python train.py --image_size=64 --bottleneck="kl" --encoder_arch="mobilenet_v1" --latent_channels=32 --decoder_block="plain" --decoder_attention=false --init="xavier_uniform" --optimizer="muon" --decay_fraction=0.3
Rows from block 2 of the decoder, named by matrix and row number. Each number is 200 + 20 x the weight over the matrix's rms, rounded and kept within 0 to 999. All counts start at 0.
# conv: 3x3 conv (decoder.decb.0.0.conv.weight, 192x192x3x3), inputs 44-65, a 3x3 kernel for each
conv.83,233,195,220,231,161,197,200,205,199,183,189,191,213,204,181,211,174,179,212,229,211,194,204,202,213,196,180,211,175,203,174,209,191,191,177,202,184,223,193,172,222,172,187,203,210,219,224,192,197,200,210,231,240,202,203,203,198,188,192,195,194,225,207,215,240,222,191,182,199,216,234,239,183,225,212,182,162,203,210,205,195,197,199,193,217,227,196,209,204,209,194,202,203,199,199,169,206,201,175,196,194,186,206,230,229,187,211,230,197,213,202,208,208,202,217,201,218,182,199,185,179,184,186,190,188,175,203,190,192,190,220,186,193,183,184,225,188,180,196,209,185,184,203,158,184,197,192,175,212,167,168,193,187,182,182,225,179,173,194,203,187,214,217,230,220,197,195,204,199,209,219,216,204,208,208,193,168,186,207,215,172,208,172,220,202,239,195,186,206,221,215,212,216,169,195,188,218,214
conv.84,160,227,183,188,219,220,170,206,197,202,204,169,212,210,196,183,186,201,224,222,236,189,183,209,183,200,208,212,166,199,228,201,218,227,189,175,214,166,191,244,166,216,232,186,177,190,218,206,211,228,221,207,218,204,209,209,190,216,178,202,204,219,212,198,188,174,211,181,222,198,208,213,194,185,202,218,194,209,190,212,199,156,193,203,212,186,241,185,180,204,225,207,227,177,212,181,204,166,165,211,215,185,186,184,204,200,212,196,186,209,207,187,232,237,193,215,199,215,195,198,228,188,217,191,186,193,196,238,205,201,174,150,199,209,181,156,162,192,219,211,198,207,196,189,175,162,196,239,179,222,190,141,205,166,199,194,175,154,153,214,212,197,231,211,190,214,207,214,229,204,239,229,217,208,249,208,229,207,189,210,184,215,205,172,222,149,203,217,204,192,206,211,185,207,192,200,218,194
conv.85,194,218,219,193,185,175,195,210,232,217,226,218,181,194,219,189,189,221,185,231,206,207,216,178,197,204,208,218,182,220,191,187,200,200,228,221,249,160,203,202,239,202,199,209,216,217,210,225,220,200,218,197,208,171,203,210,174,183,215,246,207,210,207,186,178,203,187,209,196,220,198,179,207,169,195,190,220,194,202,208,225,226,193,217,198,184,221,181,146,193,153,185,209,166,236,202,176,205,194,188,225,204,193,207,212,209,228,199,128,179,187,175,198,207,196,214,181,192,197,195,202,207,206,182,212,207,206,196,196,225,168,207,179,207,211,186,220,193,181,197,238,210,226,192,218,185,167,206,192,203,186,177,218,183,168,193,206,186,192,174,185,209,183,200,207,180,215,187,224,181,223,211,263,170,210,193,179,189,234,216,228,181,202,199,205,192,216,199,195,177,188,180,189,207,188,195,183,220
conv.86,230,170,226,220,160,231,198,209,213,171,218,222,214,190,195,167,195,211,214,198,180,202,171,202,166,220,206,186,200,207,205,208,251,166,185,173,189,193,239,188,162,185,192,231,223,150,165,220,223,179,231,184,193,201,192,221,210,182,205,176,198,188,229,208,202,205,200,205,205,170,228,209,211,235,195,198,226,198,209,204,235,215,181,184,198,196,185,212,191,202,207,189,198,225,177,222,215,204,252,211,192,221,175,164,223,179,209,180,176,203,199,206,196,215,233,203,196,182,237,187,200,209,190,195,210,265,228,193,198,203,211,230,236,226,205,218,154,206,214,188,207,180,204,209,179,177,197,202,218,185,183,171,182,164,218,213,217,200,222,215,194,161,199,201,226,195,178,212,195,208,207,215,195,217,197,221,178,179,177,176,192,196,198,224,182,215,197,200,230,208,214,187,234,234,174,192,210,172
conv.87,181,232,181,206,177,199,205,192,182,157,212,188,196,229,168,204,196,216,182,219,232,209,171,165,171,227,169,202,222,206,218,166,191,185,174,222,195,185,225,196,197,223,208,170,203,196,210,203,191,222,206,217,218,174,181,220,185,236,185,222,174,224,207,209,177,199,234,187,218,216,167,209,217,216,213,192,224,199,240,196,190,195,174,202,202,184,226,197,192,200,223,154,203,217,157,208,174,247,196,203,169,219,173,223,179,202,191,227,182,184,197,214,236,223,192,180,174,193,174,200,215,142,213,180,192,204,209,174,185,200,224,209,219,225,195,182,190,210,225,152,219,191,198,165,191,185,193,219,201,210,183,220,209,201,206,183,194,192,236,197,177,189,172,221,231,203,217,205,181,184,215,200,200,196,222,211,173,215,212,212,187,212,179,215,226,208,194,191,183,196,174,228,215,232,179,201,185,228
conv.88,211,211,214,205,206,209,181,137,183,228,184,206,177,188,186,218,205,197,180,189,237,180,150,236,224,195,200,199,194,205,214,207,192,189,235,173,229,206,208,208,164,201,218,144,184,221,219,205,193,197,193,159,221,175,204,212,179,200,215,225,179,174,234,176,206,193,181,205,211,193,208,183,204,196,190,220,182,192,189,197,212,189,192,199,197,198,214,244,196,216,231,189,219,189,188,199,223,193,220,200,205,217,237,187,194,175,203,203,244,171,180,201,208,202,219,198,231,176,208,215,218,206,254,220,169,219,171,181,195,223,231,191,186,201,213,197,206,188,185,200,187,197,197,160,180,196,204,218,185,194,195,207,180,223,140,188,185,196,202,217,161,208,170,221,200,187,178,203,183,226,205,190,205,171,266,193,187,191,231,241,192,209,192,205,209,222,217,229,175,180,193,195,154,211,197,212,194,213
conv.89,201,163,201,196,217,208,193,224,176,193,215,213,193,173,225,190,202,238,223,203,190,206,206,157,192,233,192,186,221,209,164,177,206,178,201,217,160,214,213,191,194,182,198,222,204,179,167,175,219,212,225,242,150,196,196,185,215,170,196,183,158,233,163,189,187,192,216,229,215,221,188,202,201,221,199,221,193,227,183,160,209,220,200,221,221,209,184,191,194,209,200,178,171,197,199,216,190,188,195,192,236,222,206,189,184,260,184,236,214,220,170,230,229,181,212,166,169,180,216,206,246,232,197,206,206,170,200,215,197,218,196,199,156,202,188,194,183,194,208,174,195,210,214,207,228,176,215,189,192,194,222,204,200,205,192,218,222,180,199,197,235,215,221,231,207,202,204,203,239,184,242,205,173,224,215,214,195,161,205,178,213,172,211,183,133,190,198,229,225,198,168,190,214,235,184,159,207,195
conv.90,229,184,215,193,181,203,213,188,210,163,205,200,232,220,178,201,209,205,165,211,202,217,198,234,233,202,186,226,178,238,168,181,216,189,181,218,199,196,200,217,212,228,202,227,204,203,166,192,203,224,195,203,224,200,229,220,210,169,229,215,221,169,207,181,199,206,215,186,203,223,192,211,210,203,186,194,190,204,206,185,190,217,214,207,173,215,196,192,193,192,176,184,210,192,224,214,224,228,203,193,198,183,164,180,214,220,194,185,203,206,215,187,214,225,220,170,200,190,184,212,261,232,218,197,188,226,187,214,204,199,194,210,220,224,213,219,175,208,198,199,191,213,208,201,221,177,196,187,223,204,226,216,193,222,181,238,210,220,189,213,195,171,238,218,209,166,219,208,192,191,167,196,205,188,194,188,199,229,205,224,195,213,233,205,194,216,198,164,210,182,210,199,227,188,205,236,158,192
conv.91,192,175,186,199,216,211,215,212,188,202,207,200,167,220,183,195,235,234,187,234,207,221,165,207,195,177,201,178,199,187,203,254,210,198,204,198,218,203,201,182,187,215,193,175,232,192,219,199,179,216,183,172,188,212,221,200,201,225,203,184,202,190,199,201,222,191,202,238,180,201,215,219,188,169,214,201,217,180,193,206,197,198,150,195,223,218,216,190,222,187,219,184,189,215,214,211,208,189,177,170,220,173,199,226,188,238,199,199,227,217,195,187,195,168,191,197,203,201,219,181,208,180,220,225,225,185,189,204,220,186,163,212,179,216,218,211,229,187,194,202,204,194,206,209,230,216,240,198,174,211,207,208,193,222,191,210,209,213,189,210,219,226,199,244,219,226,189,174,188,193,219,169,207,202,202,229,175,218,202,187,217,232,197,203,193,187,207,219,193,226,168,175,197,182,216,182,179,198
conv.92,226,199,197,197,184,214,191,204,219,176,238,191,171,187,198,203,177,212,193,201,193,224,218,237,168,191,183,179,210,198,223,172,212,185,166,182,210,202,199,177,206,201,198,222,218,191,174,166,178,232,175,170,175,214,177,198,206,222,185,182,208,177,177,158,175,178,205,207,241,181,213,180,216,189,236,195,192,217,227,225,172,187,235,209,190,215,176,188,186,206,240,194,190,212,198,156,245,220,227,182,212,221,165,207,216,219,195,208,195,191,213,201,212,175,191,176,190,197,206,200,196,177,234,189,196,201,209,215,206,180,195,195,189,212,191,203,213,204,198,166,213,217,179,214,199,215,170,214,195,211,215,238,204,194,204,216,181,210,177,217,181,236,191,216,214,181,168,217,200,231,207,218,199,183,190,169,220,200,192,193,208,187,203,185,194,181,171,159,171,203,187,200,234,207,164,239,184,206
conv.93,218,183,216,216,191,215,207,267,195,234,187,211,234,176,223,185,192,155,216,175,187,237,219,197,175,201,191,165,216,200,225,210,171,182,189,231,201,180,203,171,223,235,217,201,202,186,183,189,143,229,202,226,166,189,194,206,217,214,190,204,207,227,186,196,185,193,167,232,207,175,214,206,206,219,190,218,173,202,228,206,237,201,145,221,219,179,178,219,206,232,211,176,195,197,230,162,188,209,209,194,174,218,195,235,214,195,206,164,210,166,230,203,231,186,206,195,211,213,174,189,171,212,220,184,210,162,199,169,190,213,201,245,192,225,141,183,188,226,204,223,191,192,230,221,194,195,184,193,191,211,194,169,225,194,201,177,165,194,158,236,199,199,199,180,186,204,224,225,219,208,191,167,208,171,217,187,211,166,242,194,228,147,155,216,241,259,233,195,190,209,167,217,197,243,204,202,188,188
conv.94,196,204,195,188,203,201,213,202,197,174,222,208,157,175,219,205,226,178,204,204,204,213,200,222,211,180,185,227,211,206,208,159,217,209,188,214,215,214,175,212,225,206,200,207,178,194,167,197,221,220,208,188,200,211,223,202,195,164,218,216,213,206,175,222,178,199,193,221,230,188,231,232,191,210,189,199,191,234,179,207,225,206,209,185,231,208,202,181,226,175,171,181,203,223,211,209,180,212,200,204,227,213,142,196,217,219,190,199,141,210,161,170,212,179,223,190,191,178,203,196,200,222,200,202,181,223,185,193,221,203,182,177,195,206,194,199,226,175,194,217,178,194,195,240,192,185,225,188,198,176,198,230,198,166,185,210,211,177,195,184,214,206,225,187,196,163,225,178,203,224,210,247,202,212,210,182,205,220,188,191,232,213,196,169,166,180,196,163,184,188,161,190,236,214,180,196,181,203
conv.95,195,227,171,219,232,219,214,195,215,207,212,206,188,227,191,193,182,208,208,198,227,199,196,232,189,196,215,181,194,220,204,201,178,196,179,221,225,179,169,202,192,233,226,163,191,188,213,223,195,168,178,171,209,221,205,230,192,163,188,183,198,192,246,169,194,187,210,225,208,201,194,170,181,194,177,215,175,193,178,208,174,173,182,162,216,207,211,248,198,231,202,206,196,207,197,181,217,216,249,168,198,177,213,203,209,207,204,224,171,202,204,178,187,215,217,168,193,167,216,196,188,189,208,193,203,187,218,189,216,222,201,230,193,185,188,184,213,223,176,234,174,161,205,185,197,209,197,201,197,198,187,237,199,189,181,199,192,207,205,181,149,192,192,203,188,223,157,183,209,194,163,214,181,202,186,212,219,217,224,167,194,201,187,224,242,198,195,163,180,190,168,187,214,159,228,225,199,237
conv.96,215,190,216,170,222,165,190,230,215,210,176,181,191,192,200,214,222,219,210,224,203,195,198,212,174,224,192,199,192,164,189,201,194,176,188,229,220,261,201,168,218,219,204,216,181,215,197,191,172,186,200,199,225,184,197,205,197,218,180,190,200,217,182,241,223,237,177,203,218,215,211,168,199,184,221,201,200,221,221,202,200,161,209,190,212,242,201,165,199,206,224,170,175,182,212,190,212,188,153,196,139,205,194,158,215,201,192,211,246,188,204,204,194,187,206,212,221,181,208,205,216,187,212,181,218,189,201,226,199,190,168,191,216,227,185,217,210,182,195,186,185,201,230,232,199,190,196,194,220,184,224,207,213,185,173,223,219,211,212,225,206,200,210,192,196,204,184,219,199,186,206,201,183,168,198,225,209,218,224,192,223,205,180,164,178,206,184,163,197,177,209,181,202,220,166,186,191,193
conv.97,196,200,217,181,215,183,221,208,197,190,214,198,203,181,206,187,203,192,194,212,199,176,200,189,195,169,213,181,178,197,207,174,232,189,195,211,196,184,202,214,194,202,207,196,208,189,185,203,184,198,209,206,202,187,218,198,214,235,193,174,221,201,197,196,202,176,191,202,205,170,206,217,190,220,225,228,175,230,196,225,224,205,198,204,196,179,204,217,209,225,209,207,195,235,206,190,196,223,204,206,160,190,220,195,182,189,230,181,205,207,195,216,259,193,209,214,211,231,198,181,221,244,203,221,199,199,206,191,201,180,223,197,178,160,224,223,175,185,151,187,219,225,163,185,194,179,216,191,212,188,228,230,171,202,185,226,200,216,182,200,202,211,189,180,211,202,195,215,179,211,221,196,200,212,249,213,182,230,216,210,222,190,187,150,208,183,194,200,170,200,189,161,234,228,164,178,183,210
conv.98,189,211,221,180,233,192,188,199,202,167,230,176,199,228,213,204,214,223,188,179,192,229,210,220,223,202,198,216,190,191,203,211,189,226,195,233,198,183,222,219,214,212,217,193,187,224,192,203,192,179,249,182,194,197,198,183,213,215,171,216,193,187,173,220,192,190,195,209,215,210,199,205,173,225,196,179,216,218,198,167,219,182,187,179,181,173,182,218,160,194,191,222,192,179,200,211,171,206,203,190,214,221,188,223,197,188,228,181,143,215,186,181,203,164,186,195,237,168,202,162,238,232,199,200,211,187,204,196,190,195,209,200,167,192,192,211,194,214,213,188,184,201,224,201,221,219,210,205,189,205,223,186,211,171,205,195,204,206,215,197,190,217,193,180,185,212,176,212,190,167,201,193,184,215,219,180,229,231,174,192,202,168,200,217,210,196,161,195,208,227,220,221,209,183,222,231,194,204
conv.99,160,192,193,193,210,218,236,215,209,217,162,198,198,182,186,196,188,207,208,205,197,200,205,195,187,190,205,207,182,234,194,213,206,262,224,209,151,166,175,206,209,176,225,223,207,157,182,178,158,196,188,206,181,210,172,220,173,218,215,221,204,186,231,183,191,205,186,217,213,200,243,226,204,174,163,207,189,220,196,210,163,185,186,158,165,213,151,155,167,192,187,244,199,156,206,176,167,170,161,204,182,203,183,194,221,186,176,179,140,189,209,172,212,203,179,151,173,206,233,174,132,183,167,169,194,225,234,216,185,200,216,257,200,205,205,146,165,159,168,171,182,153,150,142,155,213,203,198,204,176,194,190,168,175,208,207,166,212,193,191,188,218,214,200,163,191,204,158,186,246,156,215,214,222,204,214,213,186,216,192,211,196,226,185,153,219,189,205,206,224,222,229,189,180,210,183,196,196
conv.100,227,161,212,231,209,203,221,189,228,196,212,214,219,221,232,202,195,183,163,224,203,217,201,207,228,193,229,206,220,180,146,231,202,207,203,178,235,204,238,185,241,151,182,250,250,227,215,233,206,249,203,183,195,174,202,206,190,199,197,200,193,194,209,192,211,177,210,167,212,198,206,229,183,203,181,211,243,195,218,244,180,196,214,170,203,253,198,205,226,232,198,213,222,200,217,191,230,200,194,213,209,164,169,200,146,191,212,209,203,179,231,188,149,183,220,211,240,203,195,189,209,168,162,154,189,220,188,167,186,188,218,212,239,184,230,223,184,205,200,186,205,181,229,206,207,210,192,206,211,191,201,222,167,214,201,197,225,214,196,196,181,230,180,198,186,198,217,187,207,191,139,198,232,208,168,231,207,200,207,165,172,210,221,230,196,150,225,160,167,214,205,197,218,172,198,222,192,240
conv.101,225,201,181,197,207,213,222,173,205,169,189,191,239,174,203,236,190,177,175,206,186,214,189,216,184,173,191,195,217,204,223,196,219,197,173,197,199,208,184,223,195,209,206,201,215,199,204,222,195,168,212,215,228,172,204,157,181,187,207,217,171,195,191,184,193,172,209,189,196,224,200,205,174,202,192,186,202,163,200,188,187,179,189,182,207,225,213,187,193,182,207,217,190,200,158,180,224,196,231,180,176,171,201,238,225,184,169,185,209,207,207,158,213,199,208,166,210,192,172,228,236,179,203,212,203,189,207,213,208,190,194,209,207,181,227,213,203,210,212,170,192,185,206,199,206,181,182,225,204,199,206,206,206,199,200,232,207,188,181,197,197,219,173,201,230,211,203,173,205,215,214,162,215,184,168,226,188,168,186,195,180,204,177,199,184,213,180,213,197,202,210,202,186,176,207,203,191,198
conv.102,179,154,191,204,179,235,192,218,191,164,217,185,173,182,225,198,200,191,229,198,182,206,188,201,206,188,208,191,194,217,181,213,210,161,210,182,200,197,211,229,157,193,176,226,182,177,184,235,174,190,190,220,181,198,218,179,212,201,208,214,196,186,216,190,219,206,215,199,198,186,181,190,211,174,221,220,183,243,192,192,207,210,181,202,246,204,217,238,160,195,190,206,220,212,195,171,193,221,201,213,212,209,186,225,213,195,203,160,197,209,156,176,215,200,201,218,199,196,200,209,157,186,218,192,196,233,228,213,168,155,187,185,191,199,224,198,208,178,212,205,216,202,176,194,176,218,202,180,153,210,189,204,220,180,210,217,184,172,200,168,227,211,206,188,226,183,175,231,194,178,220,209,214,197,212,191,221,204,201,204,192,154,198,203,214,176,203,204,202,229,205,187,200,191,196,205,209,202
conv.103,160,204,181,175,203,183,180,179,190,206,192,165,192,218,204,220,185,181,188,222,192,182,193,196,171,206,212,211,203,184,186,185,225,172,147,215,210,189,174,248,176,199,205,221,194,224,221,192,236,213,207,195,192,205,225,231,195,204,188,194,228,239,193,204,171,179,189,252,217,192,225,202,212,221,191,193,202,236,203,191,197,200,210,220,189,213,220,216,212,205,197,211,217,187,152,191,186,217,199,195,150,196,198,169,180,222,225,197,215,178,216,178,232,220,203,229,210,193,160,195,193,173,188,263,207,201,199,177,162,188,187,182,206,204,198,219,213,182,189,178,178,179,204,190,195,173,211,188,219,227,197,167,208,222,210,189,181,150,165,217,176,159,189,217,223,208,212,210,216,149,196,224,216,202,187,184,232,196,185,243,216,216,192,201,227,159,210,209,207,206,165,183,237,215,182,201,196,186
conv.104,204,232,184,165,173,204,162,167,196,217,182,229,201,217,187,166,167,185,200,214,177,197,254,202,230,248,199,196,225,191,191,215,164,177,215,183,181,204,203,216,211,187,183,202,178,219,209,216,174,178,190,190,188,237,180,177,195,199,166,186,213,205,198,198,160,227,159,229,183,203,206,211,231,186,194,251,199,215,229,234,212,198,221,195,226,231,196,215,197,204,192,212,213,215,184,191,186,178,184,223,234,194,215,162,193,227,219,210,229,196,183,217,172,202,214,191,210,196,222,188,193,220,186,182,187,171,226,200,161,219,232,214,191,182,185,149,184,204,176,228,171,190,249,215,199,212,187,193,166,199,156,202,217,198,208,172,236,189,200,225,197,198,192,191,198,218,204,193,222,177,185,211,205,190,189,179,221,148,204,211,218,211,210,214,176,169,188,219,210,195,189,201,203,198,153,218,242,194
conv.105,188,220,187,221,213,207,232,188,209,207,187,208,205,212,185,192,233,178,193,187,238,201,191,224,218,217,204,217,154,218,196,214,206,207,179,188,191,198,220,238,184,220,187,206,204,192,195,211,216,226,194,210,195,196,186,199,189,184,199,195,167,188,175,217,168,197,197,210,217,205,173,208,221,233,202,233,190,209,210,202,192,201,204,195,221,225,188,165,187,190,200,212,209,213,214,214,174,217,194,203,178,178,167,205,200,156,231,196,228,206,220,183,171,218,221,221,221,225,184,204,181,199,180,177,187,203,215,216,194,183,212,191,214,208,207,181,209,173,199,214,196,197,242,176,205,182,247,213,208,198,182,196,216,173,180,164,205,168,228,183,197,193,195,192,205,208,232,188,196,204,209,195,173,187,190,234,199,232,180,205,191,222,175,210,223,188,208,185,211,234,175,219,176,227,226,193,198,165
conv.106,193,234,170,193,193,188,192,211,203,206,203,197,195,189,204,184,205,199,201,212,194,220,219,212,203,184,231,182,163,192,214,172,225,199,175,188,195,168,197,220,215,223,208,159,161,179,193,203,200,228,203,185,206,220,230,208,210,208,205,197,202,215,184,192,195,176,217,227,217,178,206,179,189,191,194,213,192,222,214,212,204,191,199,218,183,229,231,218,193,227,214,195,209,197,229,179,220,223,185,189,199,206,170,174,164,203,203,203,183,181,196,180,229,239,200,218,194,200,179,213,201,183,183,210,185,210,198,215,180,178,187,160,204,210,204,202,190,211,167,204,205,206,222,202,199,166,226,232,169,241,226,161,206,193,193,193,184,192,164,202,186,195,175,183,186,209,201,223,199,198,196,238,214,215,206,201,225,220,173,227,214,225,201,172,163,179,196,197,228,170,198,194,193,233,169,192,206,203
conv.107,199,203,212,217,200,155,214,233,194,185,180,223,205,236,200,209,197,174,212,187,221,202,201,208,192,147,226,160,177,186,175,252,197,179,202,206,156,223,207,206,198,225,181,200,225,202,166,202,268,196,228,198,221,199,182,179,193,172,240,208,187,188,185,240,210,192,174,228,191,208,198,209,193,221,201,188,173,216,178,182,185,208,210,190,192,171,202,244,187,215,222,156,189,202,201,223,205,166,175,197,214,209,232,180,224,223,182,197,212,217,231,208,188,194,209,187,216,190,208,228,157,175,150,196,229,218,202,190,190,193,200,215,174,193,157,205,176,216,197,201,208,191,151,179,234,233,206,227,191,187,184,228,214,200,180,189,211,206,223,189,230,195,196,194,219,203,216,216,207,189,219,196,177,203,210,213,220,202,211,193,161,183,209,199,220,211,177,203,188,241,239,198,204,198,176,223,229,174
conv.108,187,238,202,214,205,219,193,160,205,221,187,170,205,253,208,209,214,188,216,184,234,204,194,212,232,190,208,217,190,172,196,225,192,205,180,180,182,205,165,184,231,203,195,230,176,223,200,226,209,195,169,197,220,191,183,215,215,177,187,202,197,198,166,199,206,214,205,211,218,210,182,215,186,175,188,183,200,201,170,196,177,209,165,189,188,208,233,216,205,202,228,233,212,191,200,196,207,204,177,227,225,184,197,183,167,223,181,215,211,195,205,228,163,187,211,204,173,225,205,202,209,205,194,189,221,217,193,195,189,193,196,193,207,194,190,205,216,202,172,207,198,214,200,205,215,232,218,234,189,227,173,173,184,205,204,173,216,220,186,209,186,196,205,233,200,219,201,178,206,167,180,185,198,190,210,239,189,201,219,211,197,189,178,172,213,212,179,171,224,177,187,195,196,171,217,196,227,216
conv.109,189,200,194,181,219,188,206,161,207,200,199,191,208,206,182,202,184,202,182,228,213,215,155,206,218,201,195,164,196,186,221,207,200,210,205,194,198,201,181,209,212,233,214,175,219,206,186,177,200,191,215,171,176,191,196,205,207,192,171,229,189,210,178,209,216,208,200,242,170,214,190,215,171,172,209,250,214,195,190,179,200,220,182,224,226,180,190,217,160,206,174,193,194,213,219,215,180,192,195,182,195,205,209,177,210,166,217,208,190,197,192,218,207,206,189,198,211,208,201,208,190,189,193,193,228,210,203,175,221,193,206,198,176,213,189,196,211,217,204,213,168,220,195,198,193,223,201,188,210,212,188,237,196,197,217,207,179,230,200,244,201,205,223,205,199,191,184,225,228,231,200,191,217,198,219,177,199,162,199,214,195,171,199,202,205,184,182,195,179,209,197,200,185,185,171,224,189,235
conv.110,207,209,212,232,211,182,191,189,220,168,200,171,173,200,212,175,181,209,198,230,176,170,234,188,163,208,192,197,175,197,194,193,219,187,197,201,195,205,208,225,208,185,192,184,212,204,202,224,181,170,235,237,175,215,223,207,199,263,207,190,174,227,219,185,222,197,210,214,201,179,195,191,191,177,216,211,131,228,190,182,215,211,212,210,218,180,196,195,179,217,207,187,178,197,199,209,219,190,209,174,174,233,207,229,184,207,190,188,171,226,198,219,230,166,194,192,217,183,210,175,240,242,211,218,195,224,206,214,140,144,256,204,231,195,192,219,199,180,199,224,194,201,191,209,209,163,250,216,188,189,215,176,206,182,219,235,235,173,229,254,167,210,225,186,191,195,172,200,193,210,229,242,204,194,219,162,218,214,189,226,175,211,220,190,220,227,175,237,191,180,205,196,181,221,164,202,203,203
conv.111,166,206,215,194,219,174,178,216,204,211,202,202,208,232,209,208,175,186,217,231,196,209,196,196,202,212,218,146,173,184,203,232,207,163,193,184,153,154,174,228,207,220,174,186,190,212,187,242,197,168,222,178,160,215,225,222,197,221,189,187,225,210,218,206,204,192,195,192,181,188,209,208,192,189,160,205,210,222,167,166,175,207,212,184,199,228,250,226,215,205,212,173,220,226,197,225,185,157,179,189,181,210,225,201,224,195,187,197,230,205,194,207,188,210,217,210,205,181,214,183,187,205,169,188,212,178,194,209,217,210,224,190,138,189,226,193,196,230,209,204,207,168,174,185,205,190,194,204,167,189,193,230,229,215,202,213,203,200,177,202,231,230,176,195,195,185,220,221,159,182,190,216,213,180,200,169,169,171,251,181,149,189,173,204,211,206,201,214,168,225,231,212,182,158,197,207,221,211
conv.112,199,208,184,167,175,176,178,190,191,206,183,218,205,197,198,175,199,198,223,197,235,209,193,233,227,198,231,211,176,191,202,185,190,166,151,224,231,194,182,223,221,197,206,220,211,162,204,185,195,216,231,189,176,215,179,187,190,197,220,220,178,214,211,205,194,165,208,194,174,228,206,180,191,218,191,224,218,216,206,189,192,206,189,211,200,166,234,207,235,211,179,177,199,183,158,194,214,193,201,177,205,186,180,172,198,162,220,205,226,202,196,180,200,231,221,208,188,203,173,199,193,205,208,250,187,201,185,225,222,191,196,195,227,187,169,156,180,184,186,202,243,207,174,173,202,194,223,202,207,177,170,190,238,232,196,203,222,223,224,205,193,181,186,192,208,177,150,232,208,201,239,202,221,188,232,221,203,217,223,219,173,196,200,198,226,168,185,197,187,209,174,197,201,184,181,220,181,199
conv.113,181,244,196,167,231,185,198,207,202,197,197,193,231,200,190,221,219,189,208,193,209,222,201,186,205,215,195,197,222,177,235,171,206,234,184,179,208,184,208,262,196,178,202,199,214,210,240,212,224,204,189,194,175,233,229,196,206,175,201,204,200,213,209,221,194,188,231,233,179,221,214,215,225,222,195,215,205,193,189,201,225,224,181,167,215,200,183,214,200,175,224,183,210,189,180,179,181,223,174,219,195,243,155,182,175,206,192,181,207,177,193,158,211,191,219,191,204,214,182,187,164,230,191,208,210,174,194,216,198,209,171,184,198,205,200,221,177,211,193,173,213,203,195,226,206,194,201,183,206,194,196,196,196,212,192,211,170,188,202,170,202,199,177,192,211,178,176,225,202,177,175,177,213,204,173,201,194,210,216,193,199,175,179,166,214,207,202,204,183,201,183,237,163,180,210,178,199,193
conv.114,196,232,198,210,215,213,209,181,189,206,176,220,256,238,209,183,212,168,185,198,179,205,209,179,199,209,199,223,187,176,184,207,220,218,203,192,193,211,197,206,228,241,213,172,176,213,200,217,194,209,229,210,170,220,197,215,166,211,227,191,187,221,191,185,188,203,213,170,204,206,199,231,202,209,166,215,154,187,204,193,195,204,169,168,195,201,185,211,191,177,172,239,241,195,225,195,175,195,201,217,212,174,220,206,236,207,176,195,175,219,206,203,202,177,177,177,160,205,176,206,204,162,179,220,199,199,177,193,217,180,197,188,213,211,194,240,188,198,191,196,162,200,174,184,206,203,216,183,196,197,204,239,226,212,198,179,185,242,178,203,221,204,200,181,203,222,178,206,176,206,201,181,191,195,211,196,216,207,174,236,199,206,216,212,156,210,189,207,206,217,239,197,176,178,190,201,190,206
conv.115,221,228,214,229,234,203,191,175,191,196,196,186,190,211,184,191,187,176,228,192,175,212,174,199,233,195,218,217,199,217,208,181,235,221,210,201,191,234,225,188,200,157,177,196,206,198,182,224,204,193,203,188,197,202,212,229,170,237,228,221,208,146,209,175,231,226,207,185,211,217,206,202,190,220,203,172,182,188,184,207,214,212,209,178,180,226,214,176,186,224,183,201,216,190,184,168,216,227,183,245,211,161,201,177,178,177,205,171,159,220,214,190,168,187,217,235,185,216,186,205,164,181,169,187,188,184,193,197,226,172,206,198,166,210,156,208,182,188,191,189,193,217,173,207,187,207,203,175,186,214,192,181,145,213,187,222,220,206,215,198,190,214,178,194,194,193,213,199,183,157,182,218,201,207,226,209,208,206,169,232,171,191,224,197,191,206,193,207,183,230,223,222,192,167,199,233,176,228
conv.116,210,212,221,186,207,207,193,228,202,177,212,203,178,217,171,146,193,184,191,228,181,193,204,227,172,236,204,183,206,198,200,202,216,177,216,208,192,217,170,174,198,195,209,191,197,197,214,195,180,171,186,225,199,188,168,198,207,221,200,200,181,195,234,191,224,184,242,179,202,159,170,193,208,188,198,202,222,189,175,194,192,206,221,205,213,231,206,204,213,165,171,189,164,200,206,199,212,195,197,178,184,204,176,197,175,189,196,212,216,209,199,215,221,212,183,197,172,201,219,197,170,213,230,192,222,201,204,179,209,185,216,185,212,194,202,166,206,186,203,232,210,221,208,183,199,207,198,207,192,174,176,210,171,200,223,217,169,211,185,213,172,209,215,229,212,207,185,187,227,227,193,180,190,197,202,220,189,216,204,205,230,216,202,221,207,207,244,190,223,217,220,199,213,245,183,194,211,224
conv.117,216,196,224,198,178,183,182,213,227,194,197,225,223,180,241,178,209,198,204,197,187,171,235,151,200,214,201,220,169,238,191,205,197,213,191,231,199,200,215,215,197,177,200,197,208,209,195,197,187,180,211,218,199,182,196,211,197,160,213,215,202,205,142,200,196,201,197,192,167,211,227,194,218,192,183,200,216,187,204,226,190,206,171,203,196,205,193,170,192,180,219,218,192,167,183,174,208,208,184,209,203,191,181,179,221,233,208,203,217,206,181,222,191,216,219,219,197,196,209,202,179,231,219,206,194,212,197,189,195,188,205,198,186,172,209,217,158,241,210,222,177,193,178,205,212,203,223,206,219,206,211,189,189,211,201,247,212,165,201,176,221,200,171,211,182,202,190,161,214,199,205,182,196,244,212,249,175,216,175,212,218,208,210,201,183,203,209,229,216,199,218,217,192,215,194,191,229,180
conv.118,203,237,203,203,189,184,195,251,185,229,211,208,201,207,198,238,233,224,248,192,191,201,196,212,199,234,240,210,216,194,174,236,173,186,203,192,202,242,193,212,196,231,238,228,230,159,212,204,175,222,179,183,211,176,199,200,219,159,208,180,227,220,202,195,202,179,177,221,191,222,177,187,201,210,214,184,168,186,214,198,211,187,232,275,194,178,215,243,227,225,185,207,186,166,235,173,219,202,194,209,210,206,195,195,201,197,195,175,185,172,264,177,204,216,215,192,218,162,179,170,243,221,235,199,195,195,224,181,192,196,216,241,212,195,224,215,202,190,168,216,169,249,199,241,157,159,178,204,223,241,214,186,197,184,193,204,230,175,211,194,158,181,201,197,217,158,231,170,201,206,197,219,203,179,178,181,214,228,205,181,216,210,184,221,198,178,213,210,194,175,195,195,226,188,216,178,176,195